config.toml
image_size = 32
color_jitter = 0.1
num_classes = [18, 218]
hidden_act = "gelu"
head_dim = 32
register_tokens = 8
mixing = "mixup"
residual_init = "none"
optimizer = "adamw"
learning_rate = 0.003
eps = 1e-06
Rows from block 3, named by matrix and row number. Rows with one number belong to one attention dimension. Each number is 500 + 50 x the weight over its row's rms, rounded and kept within 0 to 999. All counts start at 0. Numbers have three digits each. After the name is the row's rms in percent of the matrix's.
# q: attention query (model.blocks.3.attn.q.weight, 128x128), inputs 0-63
# k: attention key (model.blocks.3.attn.k.weight, 128x128), inputs 0-63
q.11 120:549424440562474515598500535490500524376561481566500500394569500495500478519481377543500500500500500538500520501532478420534550405540500573523497409478514525500457555529500500412554443500500561
k.11 100:507443500583454454500432500491579630500475473479439500410484500500567429593500422500542464500362500556500516519510422496500500500526436619500549437500491497492417451394500445500539477536438564
q.12 102:601500495500400545500567500480500500446570500575516467376564421531484512533468407500470502500500500418468500438465442445414417498499500534495500440500524546466413500571500376462532476525500585
k.12 077:550420449500500500466496500467516448500500500513500564500500461550461569500423409500611609582402500500390520525500401424500500500492486500550548372546545500460421471403453452500621500500332500
q.13 090:500591526517432552410500536501453425525547575500559556498473537500429565463462500403572482542488476423500483391453500504468417573500500500500500560529601531500498459500500500578419500438500500
k.13 092:500500410374500540543517500538525429460549508516536500500516422519435598466603379500401526568440500465500539500500500409500505495544545500500500500442575464500555528577500500500476556434484424
q.14 092:417435504525604425559500500500573500500447441465411543544465472453560500500493556521481510470543500557484486551600572500593592450478515456524500498482475449551500550476500564515500500500405477
k.14 092:463557558500500459500500490500441556537444477500421463500500527445564407508533548480500362435500511550578468500396508572514561526526500515472477600499402561500528465455543536500461503550617573
q.15 095:459536500541607439500500500516537433562442500352477500635560500479538520453448580522500549500514476540428500510565467575544500500423474426550500500500492389558551481433461587532500579532500443
k.15 089:407516514474442472547534469500517546512473500500412500455524519417557436516593523421469413474500500500604530500531629500595530500528557517467555570500500601500571554560588580540449447406590500
q.16 120:467420500554550446610509500500539547443500454479400500500536452482549424500500543576500558452528555553498500561562500490582604425481475500579500472489442463519500500480440500500500500497448495
k.16 089:515532560560500472469500500500500613551453461500500500502524513470541390600465500500549364422500500617630500500452500593458526588500503529444500500500410548531456500457500444500500486570566582
q.17 112:466423499604573429564547500470554581470500439473400468482511436481582409516509551578500532436542556500500500578548500532565553438461460505540523469458469479530549530512500500558482467500500500
k.17 105:512513580452516478497540571500500500560413483567497544563500500424541500577500448500500467500500455564500422500500478500530531583500500480481455565500411552539428500429525504494577472581500532
q.18 107:579500500412442528500500500500411412515537572562543510500517554500440566494500417449500500547449439560451500396450553476474500506500500507500500524500545537500410500520500500432538554451500452
k.18 112:500475461612418533464442430484547592452570500455500413424479477557500475509491500477500500539391536522577537500500489552420464484523500500500571422500557447462537500535430437500448542404500500
q.19 098:421500605459500466500481480529509500545454515502409571499347500441514531482483584401500500509500468500500500448500644533500483564500549500488500561557481537468540500557544500557436498424500500
k.19 080:542544456519500621474452500534428500500565500500565468594521431462363571482547500500540500543453532500500475500500418552459432500544561500526449531500518445501537500456571467469443540500566500
q.20 097:422574500532437536436486421500500500559451500398500500500435516495470549495501534368512500561500500500555500467500514524429385584500572474432528543535500500457590433482500500500449540450500500
k.20 062:500510490448500479500507547500463403500500500583593489500509545500500500388556500575468500431643500500500500500365534489535500379526459500530500469416500609442500500553500636500500500500510500
q.21 117:526567485379400541427500500500410433533511555543589455500500459525444555500500447414473472507453469493519536423452480485419440568541537458438500547515507504500500485533500500454500500473500500
k.21 087:500463423600523540498500452482500471431576500377500482529433563577444563468461500500500559522545522395373542500518500500466482385500500460549555395500542451500604472582500500453500530429453500
q.22 115:403500560468540438503468452529508500580415500500446539563378462446530522500526605394492500531500451522488500500500605549528500563482555464500500553535472480502589497500549588542445526448500453
k.22 083:498621475500516558500500517538411500512517500424513500620501500462438538456553564500500396471500576500511477500449500604461455500500550500500416586439463475500642528500575531500415526525646500
q.23 087:500500460500424567533502543500417399379574569508500527500547500541443482430500409510542517391535613500500519451543500472471543397528568525494459467473513500431487500523420500446486500452394526
k.23 098:512411479500412438558500500469584538454495437572453445385570500542545410563500424500500473521500518542500555500481485479500500458556457500528607415500534551496438462525461457475541500465476540
q.24 076:500530475523467587489490552558500436429538591500457648500447593500399607469500488447646540575500541500458500405488500457500500500467580542500481518579526542500500447500500477500474500460472500
k.24 128:500478430443420523500425500559548497471577504535580500432542475528467486459530426542450417500453500446544571453434458477438476441555509500500500500474562463500500500565419437500455550480456521
q.25 074:500509465500564423532521500500500485555442445382500402577590433500558500500463500561500500500512500554475500500559447587538567500423455443526500500469464358555500500465484561500500558532531468
k.25 077:399500541500456500519531523434484522481448500500400500500500579465567414511557500423434457453582500500561500500500609500559522500500500500467548500500453630500500567546528574500491453469540500
q.26 076:547486500544518458500500500378635654552500397541472445478500500470550500619500523500459500678460382500471478500429451500551482600500428500520560500500548522583443500500561472523500431500565500
k.26 157:520581511500572565399466476500500500554500543441542572572444527509464557448538516523422500510402465456532477500469470512500500536500511560409500500520508402472523500420529509537531516555500500
q.27 106:472409506570577438565500482500569564484471434492419472462508443500575396537500547559444500411557500500514490593571532500553540422500463478525500448464459473521500544509500500500491471511458500
k.27 120:523526575494526471495542554457439500568405467543487517564500500450554500549500518500500448500500474575478437524484500500546547566500500492500475544500411558533431500418559500487560454590532549
q.28 113:463596528524456529437500500500471500559500522448553500513471510510480500437500500418531486468448519427531500478481466585414393555505540500408444527489500500423561434500560547568424500489576500
k.28 100:500481480434500500537598557511500388452500500541500571582500500500500566500532473520407569500644500420384500500564546401546457500437500398536453494500500509539499574600500552500500500482461500
q.29 102:537421429545416582500518521500500500411614500575523500450574484535433513500500408547526500533545500500530500451512428432485500477529517484500524452465564500585434547517449409434500464500365535
k.29 087:500469457454471420512500475531567511480500478527500513405513500585569449440500395500458485507408500506483589500427468443500584406574445608500589449500500500476500500461500500529571500545456500
q.30 094:418465506541576444529524465478570585500437396447458467500500414500576413500516555543435500417500540500500500636552500575500480500500478461500500500500434478500597500500573513500478469500500500
k.30 131:522528559500567500500545548453427437549439488514541537593500553433500524500473553500500501476593449500424414556500500500543504537463507437530434548500440538536482500461596518496556500556500544
q.31 092:558406500470500451521500500500510500419543500626436553449535466500529484550470437593436500500574473542500466500517525437549500452500500500500548435492500532578411569533500500410546456535404500
k.31 086:500500500540516500479363403500500557500500521410500500445476436582500500500500500446568500586291500575500500535500434526500561500543500608500535502500411461500500384363485415444500500500500500
q.32 146:575572509443424597423500578469479500469562500536584551459528557500422549530525530500500375479490537474503538415500500526441433500500509500412411582450500510530480561574552460538447525465554509
k.32 080:500476375500500438536443481500500553420537387500500361484551473624536500500500500500527568512482587538500480535433441500500500500530500486553552511500462500529500483493500458451552480494500500
q.33 119:534479414537458547515500543514474500443587500553536500404530547500461513500511474559500500477500594489543500423467500482565526485500564573474531457511510511545500519514500509445560405500500500
k.33 130:583451500539500473474435500500536582537500461436538439476522476527544460528439442583527444470500484527541469531414407552459500509500450550533576368500574487500435454383422386462541519541399552
q.34 069:557500487500500443602550500374500380500451425489479455500555378541541500500523500500450609500484500551472500601481432474500527459500419500582500438594535500461500500428481500500515500500500520
k.34 080:426500607500500377500500500568438387543446538477500587533470500447597577436385534500500500535602500447493500414620544411500500482500459500567500431540500500466526500532485532551431561500500500
q.35 137:405491500579558456600500448574537506500441474478399494500458500440557451472526500565554569509476513539500451512500500453608537500491555500573500446488461483500500500425500575434529384500464500
k.35 081:500565500458482605446514500500571500562535587440590582500466550500392438500452424504447407496500403465446546482500500521415500487500466500431500455470573477486440500500430474500500538500500500
q.36 099:500320432500500518454459485511479559461544500519471456500484577595500434500368456500500500563570500500579573464500500500500597433569483534500670422500500500500500531500429480479558468500435500
k.36 089:601500550542523500500519407498500534565500500500462345470541458500573500519566539524500500500454483463638453486500500531500569544500563611459602500653500500500487500388597508489566533500471557
q.37 072:374547556544500527500500500500495465500437500418500500534377552371518406498500546480621500500555500533500453500500500467500531500455611500500500487457556500500569409500571579444459500500500544
k.37 107:500500453475465630454472448454590500484580513426551543488435549559372500500500496503500500485416490482467578500475494503439439477500477500452500471469574439474500482554441476500529500500500460
q.38 098:574500520522530465472465472444500485579450444500555500500500469549538500580430500571500511500500415525499515583491408516445526569481435500508621455500539384549451494425437485500635571577485486
k.38 112:500536572518500543474500538500428454541436569521463639527428517442452541463500500500500474483500478480456498455532516500500486511485509500487438531500477536500500513500500512500500485526500500
q.39 104:500635557475500461559514525473500463500482500500545545500563496363506500500596586454500451487454500525436465500556556469529498500454543433478426641361500481593500500484571564526500500500570378
k.39 085:500594468425522500500500586530449500419500580500529610521486540500454500463500511500373415406578564426480513473462640500506505472500429500513409583501432532500541500583478500584419519529580500
q.40 107:410495569555637404581481423547523500500408521449397527617452480500572458456498500504500546498559393494454500596518588465500553500500424456594533500500493500500471430450500558500500514500500500
k.40 075:500572589443500546537584500500500500538450576519500599500500500387445465546500510426431437500500407471499500493574573436537505529500521467464404580500479500500533553522532606592460500500540500
q.41 125:591414426494430587416481546444500532468577500563540456419500510622454500548442436544500474486500594494565558418446394548454500491544489570477562426611500500467500525500416415485500500533433566
k.41 094:556423468580500458459415444500496477500500423489463413475520500595576553508481476541572564532500482572500501500510352500500500500548500500522598365500561481500438452417500447390602500524392523
q.42 082:439518532445442524413550500500468551500500573441487500556432469412473499500477558407593404508500500490500474464500534545424460536424555475482450590523487500500557515546573466603383567441500512
k.42 091:437461414500462564525500420416566523429587440500500415466524500500441500442611500500536569500500534524435570500500500509552500488500500500500550527428500444470528487589458500453443500478574404
q.43 112:474555548434541471484539500556535500500487549500481526574500482445500571500500553462500471500473500470441500500500573525480430547500517396467356597500406500495525546550600509561408492455583500
k.43 109:436448382444500548579500489429535570385568479566468425490528466500453431500610500459507552520500539532500514530520585500604532483519507411500500608465451484500515576585527535500452441461607427
q.44 076:358470502502450500500537500579500541500500587374437500514407545352500500500468575439605500536534500500500492500536580500582500500453647500481500500485500500500547500500610535512445482446500500
k.44 109:500489433500454612500500434457611556454611476477500437434500534555382458520580465523500528460429527500445570500425500535500500475500430500457500500435538429474500454556434483500474500500551421
q.45 089:578438464500500460508543554418477396500500414602538404499582500669554533500500443538440524500500518500500524500472373500500500492583438520500590393569500500438538500479462487489531472500500577
k.45 074:530419565517516435500500477500456500567441528500500500530500377574562500562392500500572500588568500532500470437619434500500500528500564500543630434608600500500444512419545500500530500426406501
q.46 076:583547475500467500574461559376533456500500414559557501406586549571500473538502465539410541454500477547500535500534403443553500500539463500500545438446518522553467500477457519413642500535500511
k.46 075:578538593537519433430424587574383500570430512436500598533485462533582519500385500500500469477552500460573435443500500500438500500500483500533472453587486536533500500390500500545537549545426602
q.47 124:563424431500500593454500500516509525487589515500510464448500525586443500441500426560500524481500573438569547420434434547500501476519496600500500422605512508449500474474414446486500459564500582
k.47 110:535404465525500483456474416500551500549500450500500393481526470556553526530445443516546533545460438574542487545504371464500473518554537523517583365500604500500414458412458425429563466500359500
q.48 089:585527527428500467500500500438455486519500508543577506519560500569489601500482555450413482500484500463475520500500500534419453526500435417458413569500500500500500548577500435586479594500541500
k.48 100:476500543500529362570500500500409500500437500571432479518547447432614508430523527482500524524567554500500447500535553513585500511500529500557500576525402551513558500477570544500448500464542537
q.49 086:472564519500546547453500500595513500532500615427530571530465577500448564416477500500519500429500500382500500451530553566500412500485500497410444500441500500500500421488500553555491526500500490
k.49 082:500526439462500562500500500500574511500524561641500500456558500554471500518602500500410537500443445500551549538463500448553370563500568477421416583476491565526485619602500500587564460500455495
q.50 120:519631559458500565468500542500452429528500601439570552521500500434436514426500561436500422458500500407500500452500544552393460500449528500427409558500561500500500421500500525562466626500500506
k.50 071:516440471482456538500551500468500464457551500623558521500538606562471624494513447500434500467500500500447578500500500349500406472500432460500500470394500500500500500673432500500500500500571480
q.51 096:500421518447500466436500442451419511547500500500479423576477401565500474453459512435500500558480479500544500559428500513381542518539409513555500525636500500436500500500480448559438582468543500
k.51 123:404500500500500377510500457520481421500427483500465500508468500420592533431500581410578500575500478500500500457586556488500542500506630540500500531575500558459597466541579585500500476426536500
q.52 113:500383438473464580429481442500565581443584543500430445473510500589455499546483437486500541567500497500500550500500454500473552473579500509500589434615470500472439595500415365475559474500388500
k.52 087:584464509640500500500500515434500576494500425515454361460592500500510500522612438547500506500475500521425432500514416500482500500500411500500439500385452500530435500416551474395500446500500500
q.53 103:452544552500554500492466500616528577500500618422448612543462500500467550482493554482500459500498472447460500500558626528500479509456551431451418581405424500500500500500545512524472500437567500
k.53 099:500542449484488566601562592443550598500550500630461437430575500500435500510674500526383500437434474500500500500432525489600454522500500444463380612389406500546500560500514500568500432500555486
q.54 098:562463500430436500409527500442431500511533520536512467535513423536461577500472518433473510558482500480500500500480500542380471515500455499500431570621500500500504574500480375612447588457500513
k.54 089:418392500547513389535500466486446459445473451528411441514529465429593562393546545478580562532500561500459469500589552500567500479481515500551539533500439527500560500552514537500424500444500500
q.55 112:394444500522500455558490437500498500500487492447406500500446500415557386500500554465540505580519456578467440527535603422592630451519546496574598500458545489541474500483559554415532440482448453
k.55 086:533586558478468560500500500500516589531526500398556500475500599440450436500500537511420375433500547426512523500389570527398552482500425549472500500500500500473566433517494500526442553500578533
q.56 100:500500531460485512470529462497500520474500557500410454565500446470479500500491569400500459558500562489506475503473585534425500536500536467500427576586435500433575570565599455564379500429542510
k.56 101:448410381490463500567522425500537544353559447500453401469533500520500479500613500471535557548500547538423554514526537480541548436527500500500548516474500489470511500605522528438500455451600469
q.57 108:500365423524500556500487485567531574451611500500500466453500493619442516443500403560500539531526500458534546500484470500518552445556443568517540456500468500500448491500422447466500407540473500
k.57 089:558391500500514500500508426536500528544487463500500373491560446494561500583485432500528500520500407596593434523512422467542540522500562500500593425516588500500386529391500480459552447500407500
q.58 072:577588500464500414546554544418500402548433458564595500500623443543500608500531500498431550479438500500490500579500429532488420558500462457500392500510500500500550522500479500595500520491523500
k.58 082:446478557500552368500500570527426398500441555500447548538500435449619540398437531500500537500614524461476457500593571518500500500500512500572499529552446571518535522500513523500443521500500500
q.59 094:500413433520500476571500489519539525452567463500412500500500500565500446426503463500428570581500394500479516522553500439576639408562427529536562436500500500500423501501437500458572452500500455
k.59 087:565458584485521455500542500500429530583453500552500416500579458448574512548500500500434432500598500444638439500500500446464547521500524545500500500568500500500500500500620500578476500500500500
q.60 114:470403459552500419522466422524568558473475429500376477500502500571575500500526437561467574552482520598471461539500500455619500500568500500584593438500426500483500556500500496409562367500429500
k.60 088:554638580530543468555500500500500578561463500455487500496500500418535434515496555545476385500500463500562500500500500590465551528500500560476396500540431500500533504368621547577500500547506608
q.61 132:478387487534500467572500472500507500493500477500405464500490469553534408437494454500482601570519424514487500533500500429536628414549450551578601427566571500480443464469444500442568491500420500
k.61 091:530500680500500474500547500500455463635437512500574500500500500437551519548447533500445420481548500421576500477500505422398522500469500500486500479572500500460521500500500500551472545500500518
q.62 081:456500500500404577447531538581517610500574596399500500500434518391421423500500556500564419536556500496552498393558553500519500459500588526454514516510500499517470500500548500528452500437470500
k.62 114:500456446528445596494474434463590566451591447476500419434537500558418490521572448529527553500461530546439537540500474511508486500500419500500541462404535415481456450500437455436500500492500425
q.63 089:500531500495590500500500498613530500521500584434500566546500537500456552385500500500480543513481417409466541500543578545541492455500479478432422500442467500490500443499460526577476473500580441
k.63 105:500500503443527500555601573520552490500513571668485472456583465500500529508607506500377512500502435500613466500472526449581434559500582458423459599500470500538487582565576555630500456453460486
q.64 080:558447500431579442545500500443500535566454479483500443500507442500554500457442500570461429489500481561542500500559480500500500500480439592500500500500460450500500500500430444500525500618500500
k.64 076:500550541441556433500500452500521436531427596480494411547516500478576500500500500500412530500471474598500450554477500500500513500525468500530500414574452479440484500467461633500519427500462500
q.65 088:500500500500594500480433403499523437500520500395555504484500523500513589453500410500458450607482492500459500500596500556488676500565469547452528398500500524394500500575424457500511500543436573
k.65 086:500472535427452538500476500500470375534560500500602422456500429540463469500412406500500439557404500543500459567500500556456664500576539500458537394566500500500469516541448500452500500500432500
q.66 064:500500509500500500403500398500470585454500512500513500500479500500500461500594521494516500469500500406573444550421500529446569500632500500500587500523523552500461421432500439380541500493369562
k.66 088:500590547467559547449419486588500500529536422500541500595502500435435460500500531514498372411518571574559445470485500488429500500533551500500506500636500483565539500453500496500500575576500571
q.67 139:624490472453431578480545548435500522432616570608500455418554500596439528534500465500451500595499500446514500439403500500441467500500454500481477528554500572500436585596521461540520500417459558
k.67 101:613458445523404573441541589444500531463602465500577500407592466540408524500557425548549500573500528455500570476500430466500500500465500555460500500402547467549424552500500441500512500500500500
q.68 073:524500500408491500560543584387503485484500440555548375500581435500500580500551500500500450500500536531500500500500500473500552500500542630411500500435453500500555595560532500500500458500457543
k.68 077:500500500500443448498598500345489500500465461500500386500500500448546629559585500534556409531500500500423517500539573500500608554533500530500500455429469500399475619602555462438521442556474500
q.69 073:405556481455483458567500500583555353535500441451532574500500500468500581386445453465580500500500500568433517500604526441548456490500571414500500497414479500500553448517500553539441500500563378
k.69 077:445453430451489447558596450444500419489423500500442550458426568500544500461500439447500619548469410500426530548524548476548478476513500500500508422436472524376523500566500552500500446455484444
q.70 113:650500477469553490561500536350436501543500459482472544483531500566508477564444561563395555553500508451636545497500520431524405532395412500479492514599513500550484500499552551462500500416545514
k.70 098:643488500500529460536520555378444560556469500470500520500541500540500456552458500539500539565500559459545533612518500442547414500420417520500455500587532500567500603530566576473536500454545523
q.71 139:436500463613500535433500424594495500485500500541493547544473500500500391500540459446555507454534383576500500468464416500500461470531518427580546500500606500500461474402473472522454505476500500
k.71 110:461500500577424536451500440641500500478490500567500552500500498500500375547500441451565512418500416543500500500436392485500429500548500408536556500500596500566500436415448463500500500485500455
q.72 074:500500500500500500443500437519444561416500514500500500562500500500479491500548561471500569414486552469500481500449500544458412415574482500569500609527500479576533367439500471396554560523500448
k.72 083:500595523500545523415381448500500568427500494367457500593458515467468429467500586451452440500500558517567500466465452500462564394500500524576500568559500485536558424416543434463500593500547544
q.73 115:461482460500500500465594507544500500451500470620500406500555461427500459516601500422562500416500500500469448500423415480484500524599616498500567500401500523533500482500519489500511468500500434
k.73 101:422500470523407514500581500500476514467500470570500389500500500431500548554594462454584500500500500500487442427500397500500518531566588500510574500436500500552461500500521444540500500570471500
q.74 093:474500500529563454575500511504500500503467500500529514500448611432553500617500577500527500500500425500500447550500500455540630587500500455476500465500500560500482500550521467411564399536446549
k.74 079:500525500457660500591500592452500533500573531500500421525568500453452460530500573500497448451500492632552462513500550531500497522500497472500478443598500500560574590466500500557488500528428538
q.75 121:433473500426468500550620570542500412509500500612549393500534500466500607500564412500563419473500500517445476500516526467500548564519613500432500500435455500500536612616507562592500402538463500
k.75 096:424465500464400473500608673500500500523500455552560454461500532413500613523517441521595383512582484484420500391552527452500500566500549527434500500390487500500500612599504500576500450554474500
q.76 096:593493500576543529500416472394500588500500500486460616500500500532500367555500500500452500513500434553630541454478458500563500500472412500500533500542612500500439500418500500455500500442620545
k.76 090:500459475530500528462416516500504551500500500579450527476500450574500356535500500512500516500500500520641500500429437513548427442500407500500500563461629526500489500461500500457509500408539480
q.77 087:500500557458510500500621500533392500528441539500500540555498543457500500526500622515500500428500544441536457553500558500497430525405539437500431642571476500572552500500585587489547515520500473
k.77 097:500598542491574473500517538494438588527471561442474555545472500429500500498500654500475442481569554391558500439524582437534500538392500500565407609568490480574568573499526575522444556500550500
q.78 069:371506514430400584411445478512500437536527500500500523494426500500411500458500442457500450545500563451500536500500506500443428566560565532473500596466500485426525500521547527515455500500500409
k.78 075:419518500455432555408500500593489500500466448500507552500415581500432561439500418518500439500454577397500564452500500510436464500454599561382481576442500507500535484555475500545467544500526486
q.79 100:500506570445533550413500445481454500544500572452500515503395523567468577500500597554500500515456652437500472548470571573439562567411448500500402560630500466500500500505500500467523485498500532
k.79 085:568570534426542558412483535500487500507566518511500532500482495488430565492472582530500442562460639432588490395500593500449541553436493500504426613530500500529500540500503445500472559500500411
q.80 087:525500475545405599448425500486500517417632549554500500450500547569412500545562440500500500500500512500432537444439441555457459475544497500471451500445500523469475500559432456534500492429462500
k.80 095:500455427582471500471500452500564567401500385434500500500554463500477500500582467589570500523502592500401549496538429500500500456474479500507546500386500416544500500500474458468500461537596500
q.81 088:565500471500500530512500500500416500473533532458424459512554461569464500414544408579442500446525542493443571479557469528483450403484459519561500523500408385522487558500439500500531527513559500
k.81 076:560451500535405468397506351491500500462444394500500500462476500526553500500500500529509511561500522443405554541441445490500589469500411528505500500500500486409433425500500466430549451510569475
q.82 089:556500500542500533488362500464589565481561551445450563436500500576500520527453423500500500609525500500479531421449431607500439448467407500500500460500500537424442449530429442500500576441515579
k.82 078:500448439519484500500427500500551500454561500447458500440589354541500500500457411500500568552447500569477559500500412610517500369500452500500554454448548440500499500455469500488476500445500493
q.83 118:613468456541486511500500500471500586427545500541500412427580460574496500480538428552403500500533533500500528427445406541427470437568411569515537460500500474482465500500434414490540567506485527
k.83 093:640453500564444500428481466473550455463500458553500409472561440565517500534500449523458541550491476538458500570421419480486589474525409536517500465500513500500332433454500411407575500500496535
q.84 061:549500474521500500561372440610500500500534500450382500500543403603500489500500418500500500500500522500410548462506490500551450447561470407571500460478417500529483406500500436422500539500500375
k.84 085:570477406468532470549491444391500500430489442567467488571564500599532500495500500500460587572481500539409500568500432467500619451552424466567567406556433500506500512535500500374579500500500508
q.85 122:566492500518523513500564538409524542500535500599526473465500601500510500623531566501470475573476442500555462500439486440496595579544489495445500452500500601500440553551532426430561410486414584
k.85 090:582518467482555558546527665424519534500632519529528374494613464489436488569500485506500426500500490612593477500500500523500501551500513470484500455500519500609481584460500415500500500521458557
q.86 109:470500504538500500500500561500591500500500500591519526447479523454525500571490535412522570559501425500500438483402500458500519528540536439476500446500603660492500439528534455485467500409451547
k.86 076:474518432500519531609542643443500532500602500500500500500556500500413500520500433477560500469500449572565465531562510500515438500500579482497500465500536518587535589500500500572462513478500548
q.87 090:595469449500571477536500429380424566500486500435484500528500499500500482573500599500500500464500500439603500540500500505585574488500447610500500500500510500587500441436500514328546500500500500
k.87 081:500544500472628471520377386414470579521500500462464490605500500500532500534537617500439442488500591500541500546484500500500619463549393500576500502634500500500569510469500500398561500534500569
q.88 145:500500500410500500581406530396500455527500465428500488472507464556500551475545500556469462558500500500459541500560582546500593500500500606500500500500389500406500535575529521500500454536500500
k.88 119:498500500408500500547404518500500461500500500415500500451468524560540591500500523569500447500485609500500540524515500500543615481500500597422483500492404500374524500592527500447537476536500574
q.89 049:565422500431500526443542525500500489500459500500409500500470500500458500500403500525500500500365549427601500498500500538447340500500500514528446629568409500500500500500500437432583500515394500
k.89 066:554597508445448516445556500429450500498500500402500447577500500377467500500406553454439367579484544500590500500500523500451572475427556500569500500598500459500532622436497500500500541514500531
q.90 107:414500508500576437564594503602500407474455478500536448556500541423545500512500500477543500396500457507412423541530574425550633572500607423500500500485500500565529500500510519486500449576482500
k.90 095:420500505500588434597546500500500500463467500528452478555533500455535500553500500500500500464540500530411421507535576428500500571504500369612455457550384500500500538558500500520480497552500520
q.91 110:500500519504495500467500500442557490529500479548546532428454544483500500576500546410556500604443459500571463533394483479481526570583529500425520476523584640455469447500566451466500475437400532
k.91 080:483543453481541570552500613500484500500586500537522500549500500500390500500500500500500456463410480562603482500500505519468500544500617483443500464500550487599500562500477462518500535500420557
q.92 088:459500561482500414489544495516447500611374471412537500527479407412595500458466493500463500500542500500580451500537542520500500487451500580543563500562595458500541500414564531525500500542500554
k.92 110:500539607477500500437467523543432472639457618525550531479394573500507500500435516443500450457507440462608442486458578513462500554500537547464453528582554557500484450464532546548500523480443550
q.93 079:517500402580500467543507500519500500387543470500500467513554500500512426500500463500500556465500388534500467500477463449551558467612500500500584454406563526615472462460500441401526500464448500
k.93 088:545449428535526472536532427428531500457525398534500437566547448500516457540531454470500557500500421605449481571500411500513606435613478432558500397500500520500481500449547403453557488540500575
q.94 080:540463550500500451469650453498406462545425500500492452500500455458595500421494500500446516555556418437500500534540500361445553500494500534517602463519556472518500472500578554467575528516427470
k.94 236:553480571500464506423492522475484500568485547555568529452448562500523512572428500461538455529500453460556435500386494500438493568520501505465461500552558632470423463488553436520542518486447586
q.95 111:467500547503582371579500482577500480526414481398456475537529399422620500458500500520500568466500500500433455500559500549518531462452486500567548428536500442525546441471500519493475561547567488
k.95 095:466500542522587399553481461456500447549414571500446500546500500500627554500433539477497617500510437538500404569500559493511509500521444463605471423599444500463500500506530568468546500518462512
q.96 131:588444414500508534500523486422500500469551452573533474500564482601472511565589355500530454525480446550500531454481451464539500459592544500458582407496568539500422559500550438492587408500452596
k.96 130:500380429479500539515467486451554523440590436557553463409500571500488434554569421498507468545447500522581551500451455487514579398589535596428569419500560543462459521500484407500551411500490523
q.97 122:515431525504545462455441391480532561523454492445456466542474534468566491529529500549474536558530547500532477512494458526500578527480399456577528482561509479447448470469423400437552588499454464
k.97 105:604500569463500500434467435500445549561457609500506534500500453541547542458400500545510581519568500463464432500445461536393500524444401500566507474607564478479408379418395472474610601511478435
q.98 086:437657574500542533500462468439500500500483500464500477600447527525448427500500635500445500429500500517500500629484500544448500546500500500518493526536459460500500500398500542423577500583484500
k.98 127:480526515500500518416482501463500500581443456458589524500426541491496535425446500440564500518492500500536464514477426521407522526541530625492500500518602500500473390391559500500556591522500506
q.99 093:591399435554427434500500500473500499505529443500429528423532499500552500500535377500572518597486500500466500411514500381559500401500500500523558445500574555500494491567500500500471500380500500
k.99 124:500444500500413467580500500551534500411562596612411483402578500544540435573490465532481531500542500500481528500465552467545473454515471447530500529536476592500468569611404463500500483439500500
q.100 142:551522511465458570465500510431446554500545492593587530407466547500455441463500500450515444580475468436559546475387497470473492500581512529402450549500563630446500485517568498548457500442500531
k.100 094:452500530415471490542511500561500458514516510494596555500500518413472393521456500500556362500500500484589539465506636502563525463500586465444500512425536500500542551549500521525455432462517500
q.101 079:402551558550510442607468500500500394555442446432469515585500516471531500500458663473500518410500454500500488610562533500537536500459532500550500500484500440583525482408500586423500576542500479
k.101 093:500531510572571454457425519459495557517428551500574547500457646569571534500456557472567500510518459500500444531444406534434456524500458500500464500500500609474494402479526451440518578529500545
q.102 093:500459500329500471500600500577500545500433486590500466500500500414543468494500500441442500541500477500628500500455510423505557578500569500450500565531427500500500499424548527508476435498500430
k.102 100:484576543401500398528500500543470500500390557541467500500510450433538433465500533456529500521422500555571473454412566500551546558519573500500500625536422500500446500376500532500466447523521412
q.103 106:576500500500464583440483500466528522438573536515462465435528500599432455500560482500484500532560517444500554467419486549457523457515403500500500500561500500438444538500439407500599536500500514
k.103 107:571500457521447612423431383500500594500588407500525473430481500546415418475477500500425500500500500500500500500408454500482529443500432599491524474560547482500500409485466500500548500500500480
q.104 088:523500490415554629429500500500543500423533539590541470476526461564395500524608491537424480454541500529578504500449497570474477575508510518422446561490500489500431572512513473500593419560453500
k.104 088:500500419500519607450500425492574526500555400454557457530475531425398457519624457500418466523421500517569540500500497459553500500508536553464539425468500454509500500465541500521500395500502450
q.105 081:587371398444500479546593500500500571456500487566435500451532500500500500439500471500502551545500500448529556463500557415577500400500553500500453544500500592530500548500500500500470447339536500
k.105 099:446500500464481462573500484526450500432569500549442500445555500455500455500500584490500537557478501500644537455500557500603500462522562500500500640568500536532554553534500500568435443407546452
q.106 113:483560535599534463532427479468500415562459450396471500600500522500531570562464570555472545460500500500405453621583500500579499571447436412578521449463481384572517453469475538383524569553500500
k.106 093:569500539544575500465459542397500526524457557459524500500500569570560548500483500533500550500621500500404470573493380500401413518490398500557454463506517500499426465478500490426553589561444554
q.107 125:452518472535500471542500500557500429474479500411398500592516407500480556500475500527521566400509543562391500500623500537534500477441531547554557467565440358551520534466474519500500548570551483
k.107 096:529535459599500500440498470439548556456478460476374422512500500586498605500591500491402650500500541509430500535500381496456459539500428500539500482560451482486478450466529485500512545526489516